{
  "encoder_arch": "vit",
  "model": "contrastive audio-text model",
  "dataset": "synthesized solo parts of chorales (CocoChorales)",
  "train_examples": 39062,
  "time_shift_ms": 50,
  "n_mels": 64,
  "hop_length": 320,
  "input": "log_mel",
  "spec_augment": false,
  "win_length": 512,
  "tokenizer": "word",
  "vocab_size": 56,
  "loss": "softmax",
  "embed_dim": 128,
  "encoder_norm": "layernorm",
  "encoder_norm_position": "pre",
  "encoder_activation": "quick_gelu",
  "encoder_mlp_ratio": 2,
  "encoder_head_dim": 32,
  "encoder_fused_qkv": false,
  "encoder_bias": "qkv",
  "encoder_qk_norm": false,
  "encoder_layer_scale_init": 1.0,
  "encoder_parallel_block": false,
  "encoder_inner_norm": false,
  "encoder_moe": "top_k",
  "encoder_num_experts": 4,
  "encoder_moe_every": 2,
  "encoder_expert_mlp_ratio": 0.5,
  "encoder_experts_per_token": 1,
  "encoder_shared_expert": false,
  "encoder_patch_size": [16, 4],
  "encoder_layers": 8,
  "encoder_width": 160,
  "encoder_positions": "sincos",
  "encoder_pooling": "class_token",
  "text_encoder_causal": false,
  "text_encoder_width": 256,
  "text_encoder_layers": 12,
  "text_encoder_norm": "layernorm",
  "text_encoder_norm_position": "pre",
  "text_encoder_activation": "swiglu",
  "text_encoder_mlp_ratio": 2,
  "text_encoder_head_dim": 48,
  "text_encoder_fused_qkv": true,
  "text_encoder_bias": "none",
  "text_encoder_qk_norm": false,
  "text_encoder_parallel_block": false,
  "text_encoder_inner_norm": false,
  "text_encoder_moe": "top_k",
  "text_encoder_num_experts": 4,
  "text_encoder_moe_every": 2,
  "text_encoder_expert_mlp_ratio": 0.5,
  "text_encoder_experts_per_token": 2,
  "text_encoder_shared_expert": true,
  "text_encoder_positions": "rope",
  "residual_init": "none",
  "optimizer": "soap",
  "beta2": 0.99,
  "lr": 0.0026,
  "beta1": 0.95,
  "shampoo_beta": 0.95,
  "eps": 1e-08,
  "precondition_frequency": 50,
  "max_precond_dim": 512,
  "one_sided": true,
  "adamw_lr_other_params": 0.0008,
  "grad_clip": 1.0,
  "steps": 8100,
  "batch_size": 256,
  "epochs": 53.1,
  "lr_schedule": "cosine_restarts",
  "final_lr_fraction": 0,
  "warmup_steps": 160,
  "weight_decay": 0.1,
  "adamw_weight_decay_other_params": 0.01
}
Rows from block 5 of the text encoder, named by matrix and row number. Rows with one number belong to one attention dimension. Each number is 500 + 40 x the weight over its row's rms, rounded and kept within 0 to 999. All counts start at 0. Numbers have three digits each. After the name is the row's rms in percent of the matrix's.
# q: attention query, key and value (stacked) (text_encoder.blocks.5.attn.qkv.weight, 720x256, the q third), inputs 0-127
# k: attention query, key and value (stacked) (text_encoder.blocks.5.attn.qkv.weight, 720x256, the k third), inputs 0-127
q.38 105:494502473581495545488515503541498566481524443476490541442510496509517490482432438492567546471496465481544485520484500477564483489491538446478487442458465476466509506517538439446547474504436558497505547510522518513535487497510517503441448502529517458459594462430555504511443481579460565469484582464500530503508569542565563505499453449509487507443429491470495471557444519517489559453448
k.38 097:479521539439511533477487456402491436457445532570511487538457516543465506479422552484548507464481494425475551561558445522504630526433571557530459571508511612510601522523505496519489471506467490524529495525419453460494425528419529531502513498469476549502469481520501513564546507451588466537495438555482501537524518481473474460543486516521566503499523511485486486459533451511476458498511
q.39 087:432519451539550457505445485460487539444450505485479482559549443495499488457513494549512482502472461455396504494496480445486459517443467501462525459535475416561443396505619533467578456595517503500573477537481478484512543406544469473472465537484506530527538486447527566404468534516514474497494509531462511452442531539519476451522498453548498479535507492544459531527514511529486451481522
k.39 082:526412513440439418522461462502527522483480467511456504457494467554463444519505483389533515572612526456497509526477473485469526454568502531472532457558410563483469586470437560494411549487490532531540478502529502436447522584489464512521542497563501559512474464467476489449559442530470465509498485566559483524577468507444523503566475560489479595515464549558521447453484498499547495460483
q.40 082:447455476506557482513455544435518483454497549531564563552474537511470500417503497531463499497493485510475448473532446400542527543463504460511558467484536482501469413575532512526491520589460464516430473569466505467499555501447592460473561466483504435545446544442535512452533549530534474399475480456557491512446499522511537520449518542570488452442538487476562451443529553553524440566512
k.40 097:468423525569442552518550484578458526497551489530521476453520523515596561522568468473496554547497466525547509451483523534452477507559537520574563533437525507515511541537459488463545522480504461482554559463476575485515448557496500530504482476509535513499505439452516473482521492451532544585480491490467492455478507476504541473435478465488481476494436520509454495491445527563541495465420
q.41 113:495524515458503502431466488510533502500481482546469514533438499507454494451466569461454490426505533504532506586481427423509526514448475466511450543493458503483477525508515471573494534482466527440421505588465544551478520507482530513569506372449399553491473478530515541503516540542534470479501424531468490514477506375461486452583429503581531491391490503475617487463465477441500510548509
k.41 128:467445467518459539486541459542480550453597468468493478466535502480540499414464442531556525468537527502469449526453558479494476475556563508484469444492519458496472521462483485522519552510487509441546600481560493514433519488473482495449416587584526478448533475458493461478455441492442561549519539504471499510434575489580568497480555441486529486532463563496544498493543501534475503508580
q.42 100:507529455526512538493560564511561506548520530572510550444535515520445438457480511525521426508466450498513463453493459412521501538396508484513544427537456499468515471537499473544498488526418505503449521521440539527513457480456561535544471492522506520529528428436585502515474493561516522518474461497490491472520527535457494454546438533543547519426412553538457491505433513464563530461450
k.42 095:546495524477506500514500415515463463525447524491522447528564535565533483502522575485524492462502511489463510540486568582442538522474507505485494588523514513545556527494458531445569495514463452605533477517439470506444481470466480538471482547537458470442503498574485473567488478499470546542522478457509488535542507505518485503477501515449515515520550434507425468500517550480409504515466
q.43 107:481445349567446491476538478488492484536471604526559519535440484382534493478589459499455496528500551534489498490459531543502507447490475551543520525514460434547459485443481451516426471540490558525509523526501524486513473516569456499450476496520496590491488459500538446515461474497443544482490465464530443548539498523559512469544494513495446535537450556507518505534496484476505521475483
k.43 096:569493528541501477546518514459529556468476496497494497501466553533476530519479472549512473499443462465500461503497428472445524524495522445427551487564487527497512490535547456564530460484463504444453516505481440536530529530491583520472500505461520574436467562531482543458485546482480495523424439550491444491513432536577482481500525502469471546578552485479480471470523538521405481530512
q.44 065:576500529542467433494489572525558533440526566468574557481481493462505523562470457552500495473524479562553430554538528503489444464499530439497550482492509519454503471490451456528466453569492482512494443519493533447558560493499558494485529475517500530511545528409496457548480546524437529453516478493552488553485483472464516467453485543476577449485467501485512508519540590509470515543478
k.44 077:536463571525406601469536494479569559478542581490477449446520485541476512479449534465514515551463507465486563456510519536473515490500512516443540521498464486469522547553568500504461511445468446551532545484507543492498418540505558529489436560463529493575458532572536540546539446499527579556529513494535469466492518537498527525465461547508535489507486558500479440522474508526503498454514
q.45 092:492488454506481531516494528540543497513518536536547466464479455510478455586479500523521542476549542481545470505555471495544456501456430483480498466528464549468519450500595493553526505492510518558540501522571477480471432505450513546510481501480453568445517508486461471483483443583414540511472470460481457447540565494471498470529465579486563475473532545467502491488498567450474570568441
k.45 097:523510543532496512488495444503487461447488555508490465500563465528496517479550509492513506450509492545459479532541544506467467499507604560474487542533571524436492500505468502478573441525512484463484502451496459549502564508493460458464516504492457481569470533543501508561557524406591515465499545548516522543530426572505460615509501506486519516489518539425550452501560438501509440478548
q.46 086:538502444482443537469480447580493449523572494527545472476441515555495518534478492486610529488525583494574479567499569531563476459481540564548487535436524560463468519513431413473479521479537540501466495505503413535499451509511501508578526474513480536495531575546381534501483442507488489481536526409460455563549488514501579580475482495508516534486501492438541504499464446483512506529449
k.46 088:466490536535494525442453582443542538408558529477484531497491440498503558483444495569471525440549448547525503522521413544537473477461628493428474492388570455474548484513502487530523412590500522381428533472561567533556502515508507460461544470436468431514502537550563514551496530451502487488473553501455572555525470459438418471534462502513495452484512490436531496539496439465498523523543
q.47 082:503519503433558466495444449469415406483407438469514495594576426497474500467476525504531466456514468514489514497580506520551410507557528497495552549517531499452479463434457555529523501506469583505492449501523485436474509426473453497495486384537481470478487498509489520528503555481475478419469513521532539545468472506476454600577488428486548503467528464463505502421510493503508479506512
k.47 087:478511453561499486583538519511477554464520495496507488504520438422531507486520495554476499445530506525525521488487487575466456525460493484415490483466494447463545425461481530454485475480449504506526518526559469562480479524562482508398476561510497546421562436508473460498454536480409570482472474512548535536494498482490541467515479557396485531560524545516459550554449535445513495396501
q.48 114:475562520492471575464514522568506531548497533524396513532522517523505521478489474425531499501464454427481552539482536512543430460525501518485501505437480616502381548518443470471540541444464548449542495471525514546553515425483535524557519503489503518517486483516546545477505442523517495548488565491458510509499488535459531528515519543514462618490480549456570422466392450501527515496529
k.48 107:499540531491568471541502527497544475532444500436503521490454559501516491579499506564416469542496475521498488492480437417531525528520393384489548512480503507487516478587528459565440546462563464557540492538427502483503503487464531527516531427476483474450524473443460448455515475559521451493523456565458509448511521436498449420474514473561521465502502402567511552461505563509509560563498
q.49 104:544531509532471470514436504497540479454476454419529505514467576517562540623591405509552485496515523507551468452530504578468516409521524515454511570508549491509545558452410524524452508513516475492493464432484498461510557513481439453519606468509522546545497511468459470520509482446522524545487509446516509546572508505505441515452547542432544516530426474486501554519554466499507503452429
k.49 110:540491507448510452505478494558468474436537442512517429542583516510474511480505469465497541460547527471499543493547557534498436457507499531557505550462579515497474509448425556506525542473563528507539452516494519512461574539480419425524551469475548469540474558466430486477491529462585537548484546475508526510516447511443522589454547514447489501509536504453550552472512503558506434484494
q.50 094:550519448522439531438491530481525557537512485510471513505472497529454464498508533418548490467551582513547554489376462535403430493444528532553481523521438492519525513554497512478503483481498525529437509573491431483521443507535508515530470517511450579473497460534491577504481440524445513478474413493403433480587488491466520536514469557506477512563498501560509493522544486445428478542515
k.50 114:491485526471461554544492475491532468506473457509514571470477487542489483498414497573566479476548525621525523443518459477589509478518483560496450492531514584523530454512554513531501490527502564499493504552523530470497447515405619535523467480449512541499494565517481482500460502535482432558508410437470439539500559474510481503562482539534509445498481559456533424495418513460567517525529
q.51 160:498553594521531528455464403452530520490465485454440446524552499555533501523550524449519468432540486506464549469499482526471497551542517533428447539501570478515507498502591513490487504485493486498543482469576465577457480529477464486483515539531462524472548482518421492531546483472484549535513589502413530473493565555487458540506537545524534523548534511514542492517537468516493501468521
k.51 159:504422480438514447525496481527434518458481500448505518505558520500514530439490453479532550573500512580452430513481565521545549518520485531471552461566492434511476517527462515442534437554536442445495480504441525488496552441593499512466465526549560474503527542434537470427483527509457493424455520464575431514482489576539501536427536440501529537561551465490494489472524526522458484508471
q.52 138:451514483503495531422506497445478500588518509528479529514459495477569440440493510471486472467553529510431456559426495504477531513473513543520438536497450521551547562500445442482549531473466496443600549474479534491481453480528492529517454550546442557448524450508550447557486478478477596540522481479439436499576508475516469482552480497568499492502505552556534498520491493518458539586479
k.52 130:498442503454503455492473504527501461472507543514528495462504466450437556553460497490479498542501479509485452479588548518545473482543464477560524458521495490427488485524502541464464463529594508546462428501462483508483515579565436415527535459468530517567483574471437521480532479491543498515532539549507526507484449547469506517448553512450540464517572457477532573480538454544529465506518
q.53 153:496539460529453575538543494508575533561548467485457540494428508479503437517516480416555428462507523467517500507429405464527534480491518518457509462443447496487509540524478468533500515510464595420503580525518580488605462487513526518538492528532481494497506436463538493555545451576463512477476451440430472479545520508443475510546433572527494502415429550551548427523413503420575548503522
k.53 139:495452467572448412486632509542456457484537520561505457508545464443549512507534428511499512571456452519463479461563560455439455474539510500529491423527492462530470492439442517536476434508571474540491469427532518540444570496518441409518488536518576538586477530432511458466536539446528555544488513593523556501432506532509468483432530479448544519499512536524500565531507511579533443425537
q.54 106:532539517501508518470493480507475539473466480429504484537516463483480526508486467552458521470497445508525517501512527596543408471556516489520475465456573582400549481491482525493453496470446492499453515447535513522500526475457508549430421506526507475489487489529434513486458504504489547499431579525528526556521455487481497534505523433388456458535521500460492492455486496497489502460518
k.54 090:460494544508490542490527489502506460496512475541485518525470475523452470451530522513510440450478520435544531524427469478538427569513448496508471584438473483521499507519469462552493584393505503449574586493538556531468471524521473517488517528506455437447517498477453425551545448478524520513529506529420496499492478451517503511592557432504521455521523493516456514449502428504514501549620
q.55 099:440451498496476479574510520488545441438535484547578481449517492424478512491467528541467516530579486559540544460527533468511480469509467505555504472470512439521601440525512555494486494508574502572495458564486514433504517458482523449505501508484529484493480544489396469474486517448512482560545429479469585528436512514512468510465536520479485391554497475522441533551495529486484438500538
k.55 089:480525540453522511476525522456437468475459542425485438563483445514517497487559525501485525471556496508467505534468568529453572544460481507476503579533553494477467459509496513508553531561515493439551492503485532495490556435535524535484441603567484475479462499525464474528560441463468441545460517542514477555467482484505452512476600479513504474542557502433531451483533501464417463551596
q.56 106:577529463409569481426480498442474454570554498477559538557485386567482526432494526507457459478515524463524458559475448468471469558476502477475523520472503469534414508510509517496535528420459476461531497539514503506475473558502502538543481471594428526488486466489497472524468458551449529457556479564521395513528416478432446554506507532538479469471543467529596562447491466511496507608513
k.56 117:504480543516463525553421477546505441465486482474566490610521479495506588445500515530491512449505498501523558473488521480504482463476473520486512580483496495508525470527505556587534579461487456531470418557516469421444539446567524468508498460481541493482507539483460470473439528473485445475463454470559496516512538469535584517478533490471479405530511430499502567509560529509464508560480
q.57 084:411495517457470567468517423528477478502518500488456455509488463545508553486513557511464497450515541486465556454546514508449468521566537477520481595510510523462446523546453471427488548469461475495581552475548541563458507559466489478533516557507470488502396531587454493522534456487535480548511591483478551486452512526463547595481487494487578458439590511426560479485521442478529470555584
k.57 070:566512488483486448475509518452536437531486483481546506458494467447523541515465515513464467378416450609496512500493449511529539489554534520465484526509481515474471514474529517510486524566411560461460461432519507531503559482515461450492475434505442552517533472454538566451466521486495434488525483536527532586468542490553464453516451496542513555435500498370534538522500480462529541531553
q.58 094:565527529535601461564484468503578505440502535527543477471469562496493461511461443491545465431461535470490511552520445398513496538471470466484493501498470481498508454516561498598548482534447526503513506540477482484551488531475476463480437459405484467492560489454536556487513477504491519483554517459526522511501554517605567460515477547541530462462506488444491543532581559557435542506507
k.58 105:511498540498554496464543429453403494523458504531497500531542480549544442524543540448510464499561450481467463508439493540455508540523533495507462474498492602515527577495438486499469472523460406450482481470516521502485508551481553486517533516506438526548432516511543479568599563446530515469471516575538456459534434539427477554523478496509505534514515516536605445468519512454477472542556
q.59 088:436554451516477495562473447555471497480422490449499515597577498504553489477526476514492544543536499442432483469518564446477505448526533499515556524562477477570483459525509548474516545529520511592489453556404414475510558458553478444501508556512600485478511506540457458481463518534500416512502577410488534515410559494593517535493544512502479501521468449524442458522494557513467465521533
k.59 086:468525403443519519517533568442474455531561477474447456531512444511464493486447535530438451506445512467503511503519501428532548563472399511505497492493483468533458463552533473526525552493532529518502466534527431518447493480454512559533503529547507547484493459459467531498511536591505424466475505502492416473466531495470507499518513520590493490458517537457512524540529510448520500595517
q.60 084:422474395520525491493538392504454449473528496520481518559517565476584523458508443502530540508502516468452465527493552399545534481479525543502503534500484517589527527555482491551551505516498568499469566497462443509482556444459518507499513514489481510498514510476596525500460570522552472545414408493482486509492528515544477529529490496510432512477467562526498480500479522464542489488487
k.60 083:465562515534505444550447490517477489520536416485503507486526427555503517508555534581462444521439428487485549491527450499475507476532495433584545492502476498518484490481484587495503523522510516516532429522501509459460474574441474498532533485565496496582475470526443490428491553484484516526525473519568587464477464509467526469482416510445556486433518488563469550474476459518524460450404
q.61 104:513486538437442470469450521508494493494486509455492462510454504510461571511506540475482561515450549509535489526567565597543511463523422535513428564467519500468489501539513516470452460475539431533493430515476501483479504480532485493559543457500498497498505510583511552453565462453480411524492527493527497584495524496511465496461508495496511466524536461410493518498500484532432542495499
k.61 095:461456404557456526485525495518513530479482474539491481512544509479517501446489438470530535532500590481464494517476511480483442392507521504463508481478458427509485511392496508508534474469523536494513574544599527479443531479479474460503465582481553500417551560481515506482431485554455560535504508457438487453531520509541532520531535466539451510507427549562488459507476534488503432453552
q.62 119:437508495488509451547486521513540513451469523481411411477502456453479487508549537504480543591506440484486554464518535526529526440482452462520536489481481456419501452530541556493480524512586498533542431506518536450514566488584462434580568506497571425483481548535460535488507465472485453502480510503468617444453470519497485470449559500469495410502521486523470494523478541499508451494525
k.62 107:569488488487479506461547502571486489444577551537472452470524404449468488510464504471519497455565535543515476565525554571497482483507480586481448479512506469497463509425525494516499470448514559491534496450538496588472492508510436480476507589488438536512547496486451499480441514561485569504502555512430513537489503557466495507530514491444530525537547545442505506535530463443510494453511
q.63 091:493488505452481573457530484505544548488482490530457549477443490542492558428407579482484416474503547472529466577427420513461515509540522481392516495484486543400485582525499445498467518467436476439498554547470504525504491503461585597505544465514459472430534448566546543559535455512492488464532508461451504520486542480447518471508443444577520528467477489488537439489452500444510565536523
k.63 079:488419523512484431567523483520412500468573485484538450543487503506475519532562489515525553493534542543491502525455519459534522549540445518480467512470486465499471555480514505549545508434579473522501505547592506514459530456534461496520436510523494483462538508454456426498451530451458514551465432528497393429553504483498507546530536469477476417519533531535456530451531543457484502471529
q.64 103:544531521515508597424521510483514531501600445531488571452484493537508460512514514467541435461503522459468531554434478489481499542496503557478447494482524528524504567509434470485514501477461513461572587463576491505529427493425501545485464519523439513524550451470498524466456442545512601535519511481459463528537523535456550517543438491525472579481461569496563467497471447463535518446467
k.64 095:495539499505506492529502454507514517535471514490544496483472556486549551574476523577456468550534463580465458444506509497508568473560526430503526529554519511493571543551433484453583547504491503561465527470417446515575546504487516573482477476498544460438507495521533448504508492471482404528539498462536497500489506464572505496428520484479491483518494402476467483491493538536434585545483
q.65 102:553520478510467503428476482494542541470486484482457551499462422524478502484464525492473469449502540487499506569491456508472502461525577532491551482507463556430521520507518495558523534520458516495501554557525484526501510517444525537520501480478449587469487477484517541523514469530489512466430443488533452548451488472489519521566384523492547519501498542460552469482498534438441520512486
k.65 097:499417529527494546434523458466520526495564500507593437478506520478490607468495514523438441480488529513455499534479527494498493514550482491506515548472578506520507586543486438490531488464549397455514534515598592552410484508460555498441499555503492515420455566514459493454492528480514496505519504517464517454450452494534550511453525453492524450580516475518544517491551541533431418482520
q.66 118:448487490502495458556478532498519495491465565452534457464469514459467548547555560461409544569527547526540551431510532541540554469472452501588537492447444432475472478509548510493468515524570526584444436530469554451524516518562475454489521495428535427566403508500508538503559499490549444513515482464532535467518451495467524488478529511486482471447493442507472506565497491475526497510430
k.66 109:492466512471468506483489474535488460456530410517536490522493465530475413533469457522506514519519507503519479547525521529536451414508493493511439472548562547487561494419468527456482439485509540459532521493502467527478520522473463484508599571475469545499596489514463448454488477536482596474488534463487504496420504501483492507486510397463574496535511507492460457514493487498504448427494
q.67 081:497426479508502500564510533495509466447496519503553488457545471526450504399420497463436504503482523516458552483524497472458519508516521455511530430495488449539503482553547547472480485539545487556498483543556493458462505465538457431469418510489547472548536530493457486441487481496512517525533538513549544508450577563506506471502569470481421450484510482513500568551506513559496476516513
k.67 076:554473452461541520433578521494459448481441510467484428529500490481509457496510483453438548521539465489496502486528511522471573504479424491513461511532480521504491550477502450490508480482447467516521500435452531508530483493519461485497493517510486469438449466474510504557584512480502560464466542507452451523524498519541486439477496478525564500514567509448509477460611500490468487507517
q.68 095:498458473460539459581472440476488391469458472490604534467593507557482521453494522506545487499484442525473506437527537449542516513518501482542522485508522450597510497510487543428479479567541487567472436542459438447441485471538525477481451466475585518505463539516512454513511546481518444532508511471564540523466538528531499571443557483502441485519504463499462531528504519547527492528477
k.68 094:483484379474508464506520501509468461489470480466456489513484495456488402532494453451506501542518471523455547440541474486570495471468431487519453430546412497575494524525538508581491486506537582507514473504458483455572495505470443471512525490485507544493511501465505573505514498588487533400438529498527510496526496492523484407548455551547504524509471531508463514465538517416514476487507
q.69 090:408516436506602494549527448519464499500490510470497533566556548535494560479488455599472505580450413493392511468516539442548486543514424418482515452506514470521518467490545514433481452492557513545443498507470507512449518448477552480482504517520531423460491518527464436466451556505528512498495549531485479453480544562527435531483570455516403549516517469555444451489466524574518466499470
k.69 092:570492413436502429415550462477426451510539436517465526509554483450493481457531473417495539494499448504463481465487514482512551514491457531538463504513504449510413548501494485556550540410508538579496482457512496532482499479477405479576482496520540511554513430482562506546553534517519502515556495558504550546480516459483518537498489484521554564445470492484505528496569470430484513497493
q.70 081:518464556550411498439493489475497561527486553480414509456509493521495531623517491399473536533530504543502474489496452521490632503592574490535544520505440512439523548518543447520460516579480499502476494463480516473518544535487506448536489553490511471511459491447529547599517502530492516468524501543515483478528489502410469515514488515510507461446433510507523468485493534502553497473508
k.70 077:482440530517489496501512487507497443480531488509537500484461405498512507446498404560488466491450479503484490576536499506512476480555566497457484521574567577492486515508493439506469475468523511528498577455491473599434504467531487538476538489511484602502479489430465492454480482465575528485463467513480501491509490586559537513533479492458506561515581459503584519513458456551555476445500
q.71 117:489493483513430448569449462553514455490507460491528474465493472539498561470515493520504530493481502493536538466566585510535468461510472527507515529477533487496501466490485503470447479470603472521496434521509478424409519530510526464506517436494530455513466593544397445467466511417497426548480519520509527568462491544535484543499547459434500486580550478471478565461516461512490500508484
k.71 108:445480456493488489426514523465556533454520560506420491443519526466538520490470445457550532574646523498511497505465438499563507456496524445515511418493458520498510590522514519489479456520512565503469511514533539479543525505498492425538477550465558464523532522467547569535552425577474558485605518516488523470490492482484525441478457543527532531476415588535529409483428507510500441490480
q.72 118:534489517572424576548483508505480502492434488515530529518512507490517523490488504565491482478478524509501550476471502546450487481560509540477507484509521533553516528463534524527451478484479523557436538522511388495549462437460550571400447540535511530491517427544482463498438464466464450557499443447440494558508570494525471511532574478487466569560460518529499479571474475463542535463513
k.72 119:467497519537499526477431508462463597534434525465430539529523539528534511465469537479445515510460528497471495510436453485479559506460465486480494509503467421549466514544579524497566473500412478516514531513470487537496491460479514562474430538511496508452508428500576531486525509532473500533463510493553451457487566495472528444466484435602556538487474495555509431434495491567503508502480
q.73 133:604547543504514502533502514513497469486485476519578483552510487475512578486483518565503487438517457593501471483497572502438561455513528562471502456512584475532500446496544568519460513527546501505421417538485457532514556490468525490478505511613504510490505504496409522542471531505466506485497508447460497578466560528520446580488530493484492444492489471468508549583520572462492462536509
k.73 118:497508495481440496530508544632496489504531500521453490511492496481523482455554511480487541513425444534542562443490540463445502446463456488550487553509512482489532418544413538470511546486522489592513457508516527513556561444576479490546531477503585477538561486517510439446523478506512466516459590454479523508555541453534524505447558514506414455524475439513442523558469492551545517461497
q.74 119:571524468550480490481475539483485550535495511507496521518462472390579545481482490560466569480404470475454484530504496505507525414485492549527472414451495509535497477465565529562499471486535503481442508567453490487521550453501566499539502419575463570403463503457485524445443499557453540495455463506483434562475486413488454438490471518484507491503493510544527474502449618454491491536511
k.74 101:519519473525494524532493496520510495585523444502540553495485539508467413539445447476539490475488514455441448481486495462538558528453514511486478459514519536491523536464491500514454520511463513517505561468428482504524410521457518588448438441571500563513470433460542500578498512510542538502471461448487459568548533499506495509483408537454508476485469526522478471529513498449467570501469
q.75 145:521521540490463509542431507515509474476515485481563438513467438439467551573501545455461483434546560518546562471557537570517469453598474540505533520483532504440390531461568510568470584467562534508493440506541493464437541545504450453514542450506468545503454549493404543515468468503499466482556464520473538499475478523508517545503546519509503442497547468434580580477578490474500473514468
k.75 146:458562483542489570463591496478494468546520562501458610507473496417552495465467471504486449525531445548454438498446534463449524519530568523500452490501469528579576549525445435486506529536459470488511571423509502551535457444494513524459495557564458467469507433486512493607492534483559574500521499453439489492464564517537471466472495416547464467511479535558497476587521470511543517494537
q.76 139:544473534482484453526475543488463425522498487495557521427545533492492512546558491513496543553485508516482463429534562521439499481475476518569543510554546494547515493546438518446515482526571501552518440412407445457471492505518402489551533483505537509546511523520494463465520515456517467560526500515549530523530496493507474537427537484480445484544513465507407586518548449570526463504410
k.76 130:488589491490555548497481430442481458556492480545484503534504501537497538449503519525490434419447495517465517555531516452514511541543496472442448591529521502509458508515514438475486522438453460501496510536550531491419492488420538534524426450553414472476482478504565520516462566487503450543540545483540489543495573524573527574566452508544412512436488480426544492422478471509505555519534
q.77 107:491450567477471451480537488456390463508411522438438473506498504481546545505531505518433549463440458540426477553542485512451549497530557480529516511569544496521485513531498551523519506571552522484493453480496530476511575479566479475534479502525506481509480570486516483463536547466476479502477575536562555552442521491518459513431485417459512478457541448455548498457525552538481482535500
k.77 125:472466494509544479554460500513521486515516490511598449490535480495518562496526559512409474512484539491447514541535480480524494505492394479514500500498478456527490497485554521485468510419613495537543463557465526461415513534537487482495533465452470438460553580513445503431429535488494490522558494516523508419543461461499515460516522500522428485530552467530444588468462529499529501529412
q.78 084:415511555479487531465479473442502544514491504474495449461522519575456478593572501459476519442524520464489523522527525595453482553462491466493471585474515511478580476491521494447482531543484476498540501432536520589530465504501463494442466571454502485517481481532486545492514505430529475516491557524456573504516461525436511557480565481460545508567566467464492477512578407521486474519594
k.78 103:458503383497536530527446512542532445471505494509484473522477484522532452476470484436572499481492497471526470519534542400488480457442492483486573486551465490546456472493444515533516497527520530545576460542466436435565528444564508431513469480473525527495492549469518514468449422551463441501514547474422481510511544500601576491488512487557500474529489486497489562541523522512518457584498
q.79 097:460480517509529549582464498496543584435509457534484507457506496577393485463438489456593485453573605464516503508424467494523563486506455471372529457463465490483461488503569494498449528507510497473497546564522550491517496445510507479443434541459530428469536459446485505523474471549475447443523531446469554500511541522498567518555496447511482505488443469510509484528530533460463556483525
k.79 102:532461501477518517486494501524436489507496448420489505520521473472556520524570500524520497532505484532451536487448538522482494451532496526535431475579451516614468512423528503477504483451503466549556489475551401496478505459487463530453496540574463499457493458406483461425447503494504578520536506598473438476436588526565541495513513460526526533580539485550504513501569457513528439409534
q.80 095:496536533506506507525430499500529552424472509445504469457505514481472509495449528480562482469576567472499536576481467515542496468517508474475517488437487506397483511516565468434571477581507533454557478539527540451536525444538515464510491500484509420477501550492533555497507515513432458420542544504513521447476492521543510509511479489535451421442497425421531442526521529504474486561474
k.80 099:512429499572442486497561464595452480524531479547480443518465516515498537511516480492491529480456546465524562530520535525457424477547490560504470610497507508504527517464443505545513510395534482486507506460559473537447488530483463494518503466506450573524478529556423516525461473408500470609458514561409513517454485510495451557542508498462531462473533555475491575488536444455505483429527
q.81 108:560484486489476521466488504510516479454556479591495570496452529484514452490528519492545443430457425491531524548503478492456419491537585546478435539491499555516501519447408472558551504518428541395440572493564524538544461446476535530471468452519444563495509435542564518504547536448486459538502482508478512557529484470482482483564482499500532505467437538476521475501477471510531509512538
k.81 103:512513487534526432590458510533503535506464457466545502480482490510544539570584495551541511528456479512561502499493464505534495534502453461555522509423534439492500462528495582521491491534564541497480437547528509479527499531488546467526487423485463476513437515487513494472592478496456465550504436565522498440602436430417456509478500593397513414447483524530490543434492527525455493509470
q.82 116:534483519551374508483504498566534560516537461578470562477441551553525439527471463469563498474481513453580466530469481505467516489481549493501438537476488588488511481483401442513481494513439526498448550470478510536551458458490490550503472469488498517553547460519559485512540500472508489544467473491498539555539506432481508498526465498497522526470441526493470451501454468482486605476518
k.82 118:415511457532559483560499467441509503529502517510526552476493547541494527568541463573516437592543466432442468515461442511536537509501467434526553457457525507497497562505479513420497439524568513484509595508476518499505472540482512510531538537497469459519430519504501470497482502485533530538545474499461460416575438511475446514498500519472458486488493505626500490444412448538568445509433
q.83 094:436463427479573479519534453465489457543499502461514467478534523491469500476463505465459426499458537489390564473522530428489504542472431493521522523520475390611498554515554512519458536461508490476498468522519497496464479541502475454498460485541462530552497493480452520549487545487538480507544529529474466503405511578524534459521517511502509541511547507519466596523542475496499458498482
k.83 099:513470483483457516457506531511510528494535462461479533508471462469524382453482484483522449495502415494530445541529495531476476484488539488457412470517498551449468478475432456470520479549374467452520490403507482530518507468533451513480499565549509503509628433506520465514509484505455522466542517484582552568466597509510545448481498480510554545514477517431490443515528488527500501492580
q.84 076:573497479580469462426488555520478474449546487421480473516453478462509464549556485493505589490499528488502483532542529496524491439513515546456524520508542461461455458449529519507494503505520543500542465469527471475547598496525434422492537575558559534524537431392535492507483506570480538501417476469520499536521496531523503497510453543495482446498509494447539534535563523509484441442508
k.84 087:493536482476506561480517530437480498520518491545525506455477502489520530492494540507411488518447558572544507502531509521441519468555568471490502581569548564542484461571468442376456509468411437549534554472526518550489508455490537562462512490521473524451474495563569459394475511483572443475510548466511556465501549509529488540414489409513436456483542448477499480524500452533551466441492
q.85 093:497508460474504431520470494528423498513464458479502489500481496490513503499562501553497601524504542475516400520526521502495491483516475541531506471457571498550427507559513528471577520474536497487538434492486458478473575549520429485550564447492501541470476539534514474473525473499467492505459476442582434521431439468575493488461487528492447505533583478428559581442501547522423535563478
k.85 095:503496507508463585454486520473600584496518541490519556501510491535538525455415515424512475538511490475486515482486476478492526514429582524510505456491362495482522572491549505506572454475467492484402511532542522498468448567455548558532422485471533501515458521490551549528514505535511536493517487452505414488528524523440496463534464566570527486473406550556497418522442525475509494491471
q.86 090:492494563530478466419458490468491550534511504558406553475467460544551457500517474487583504465463432511513415512511478484505496488472477512463465486465503463512482456453491457500487427520474530455461506450537517588477503527510448467553496460504510495524531480488561475542589594471521564542474488533527536570516520447440390503497458485593534498456474545539508456465439466559559532482564
k.86 098:444502435509498489562524463497456470517510489511538544483490545449527504502588479498546488532579558475518473500441481496479503515528529491479492502519523499534463537566458445396467437520542508469499581464523479521505471476554473562496520547541471487507489463480510392482520483452475527494514414523546509454577509545527456535478534438457404520529482492551551542432463450512571471475459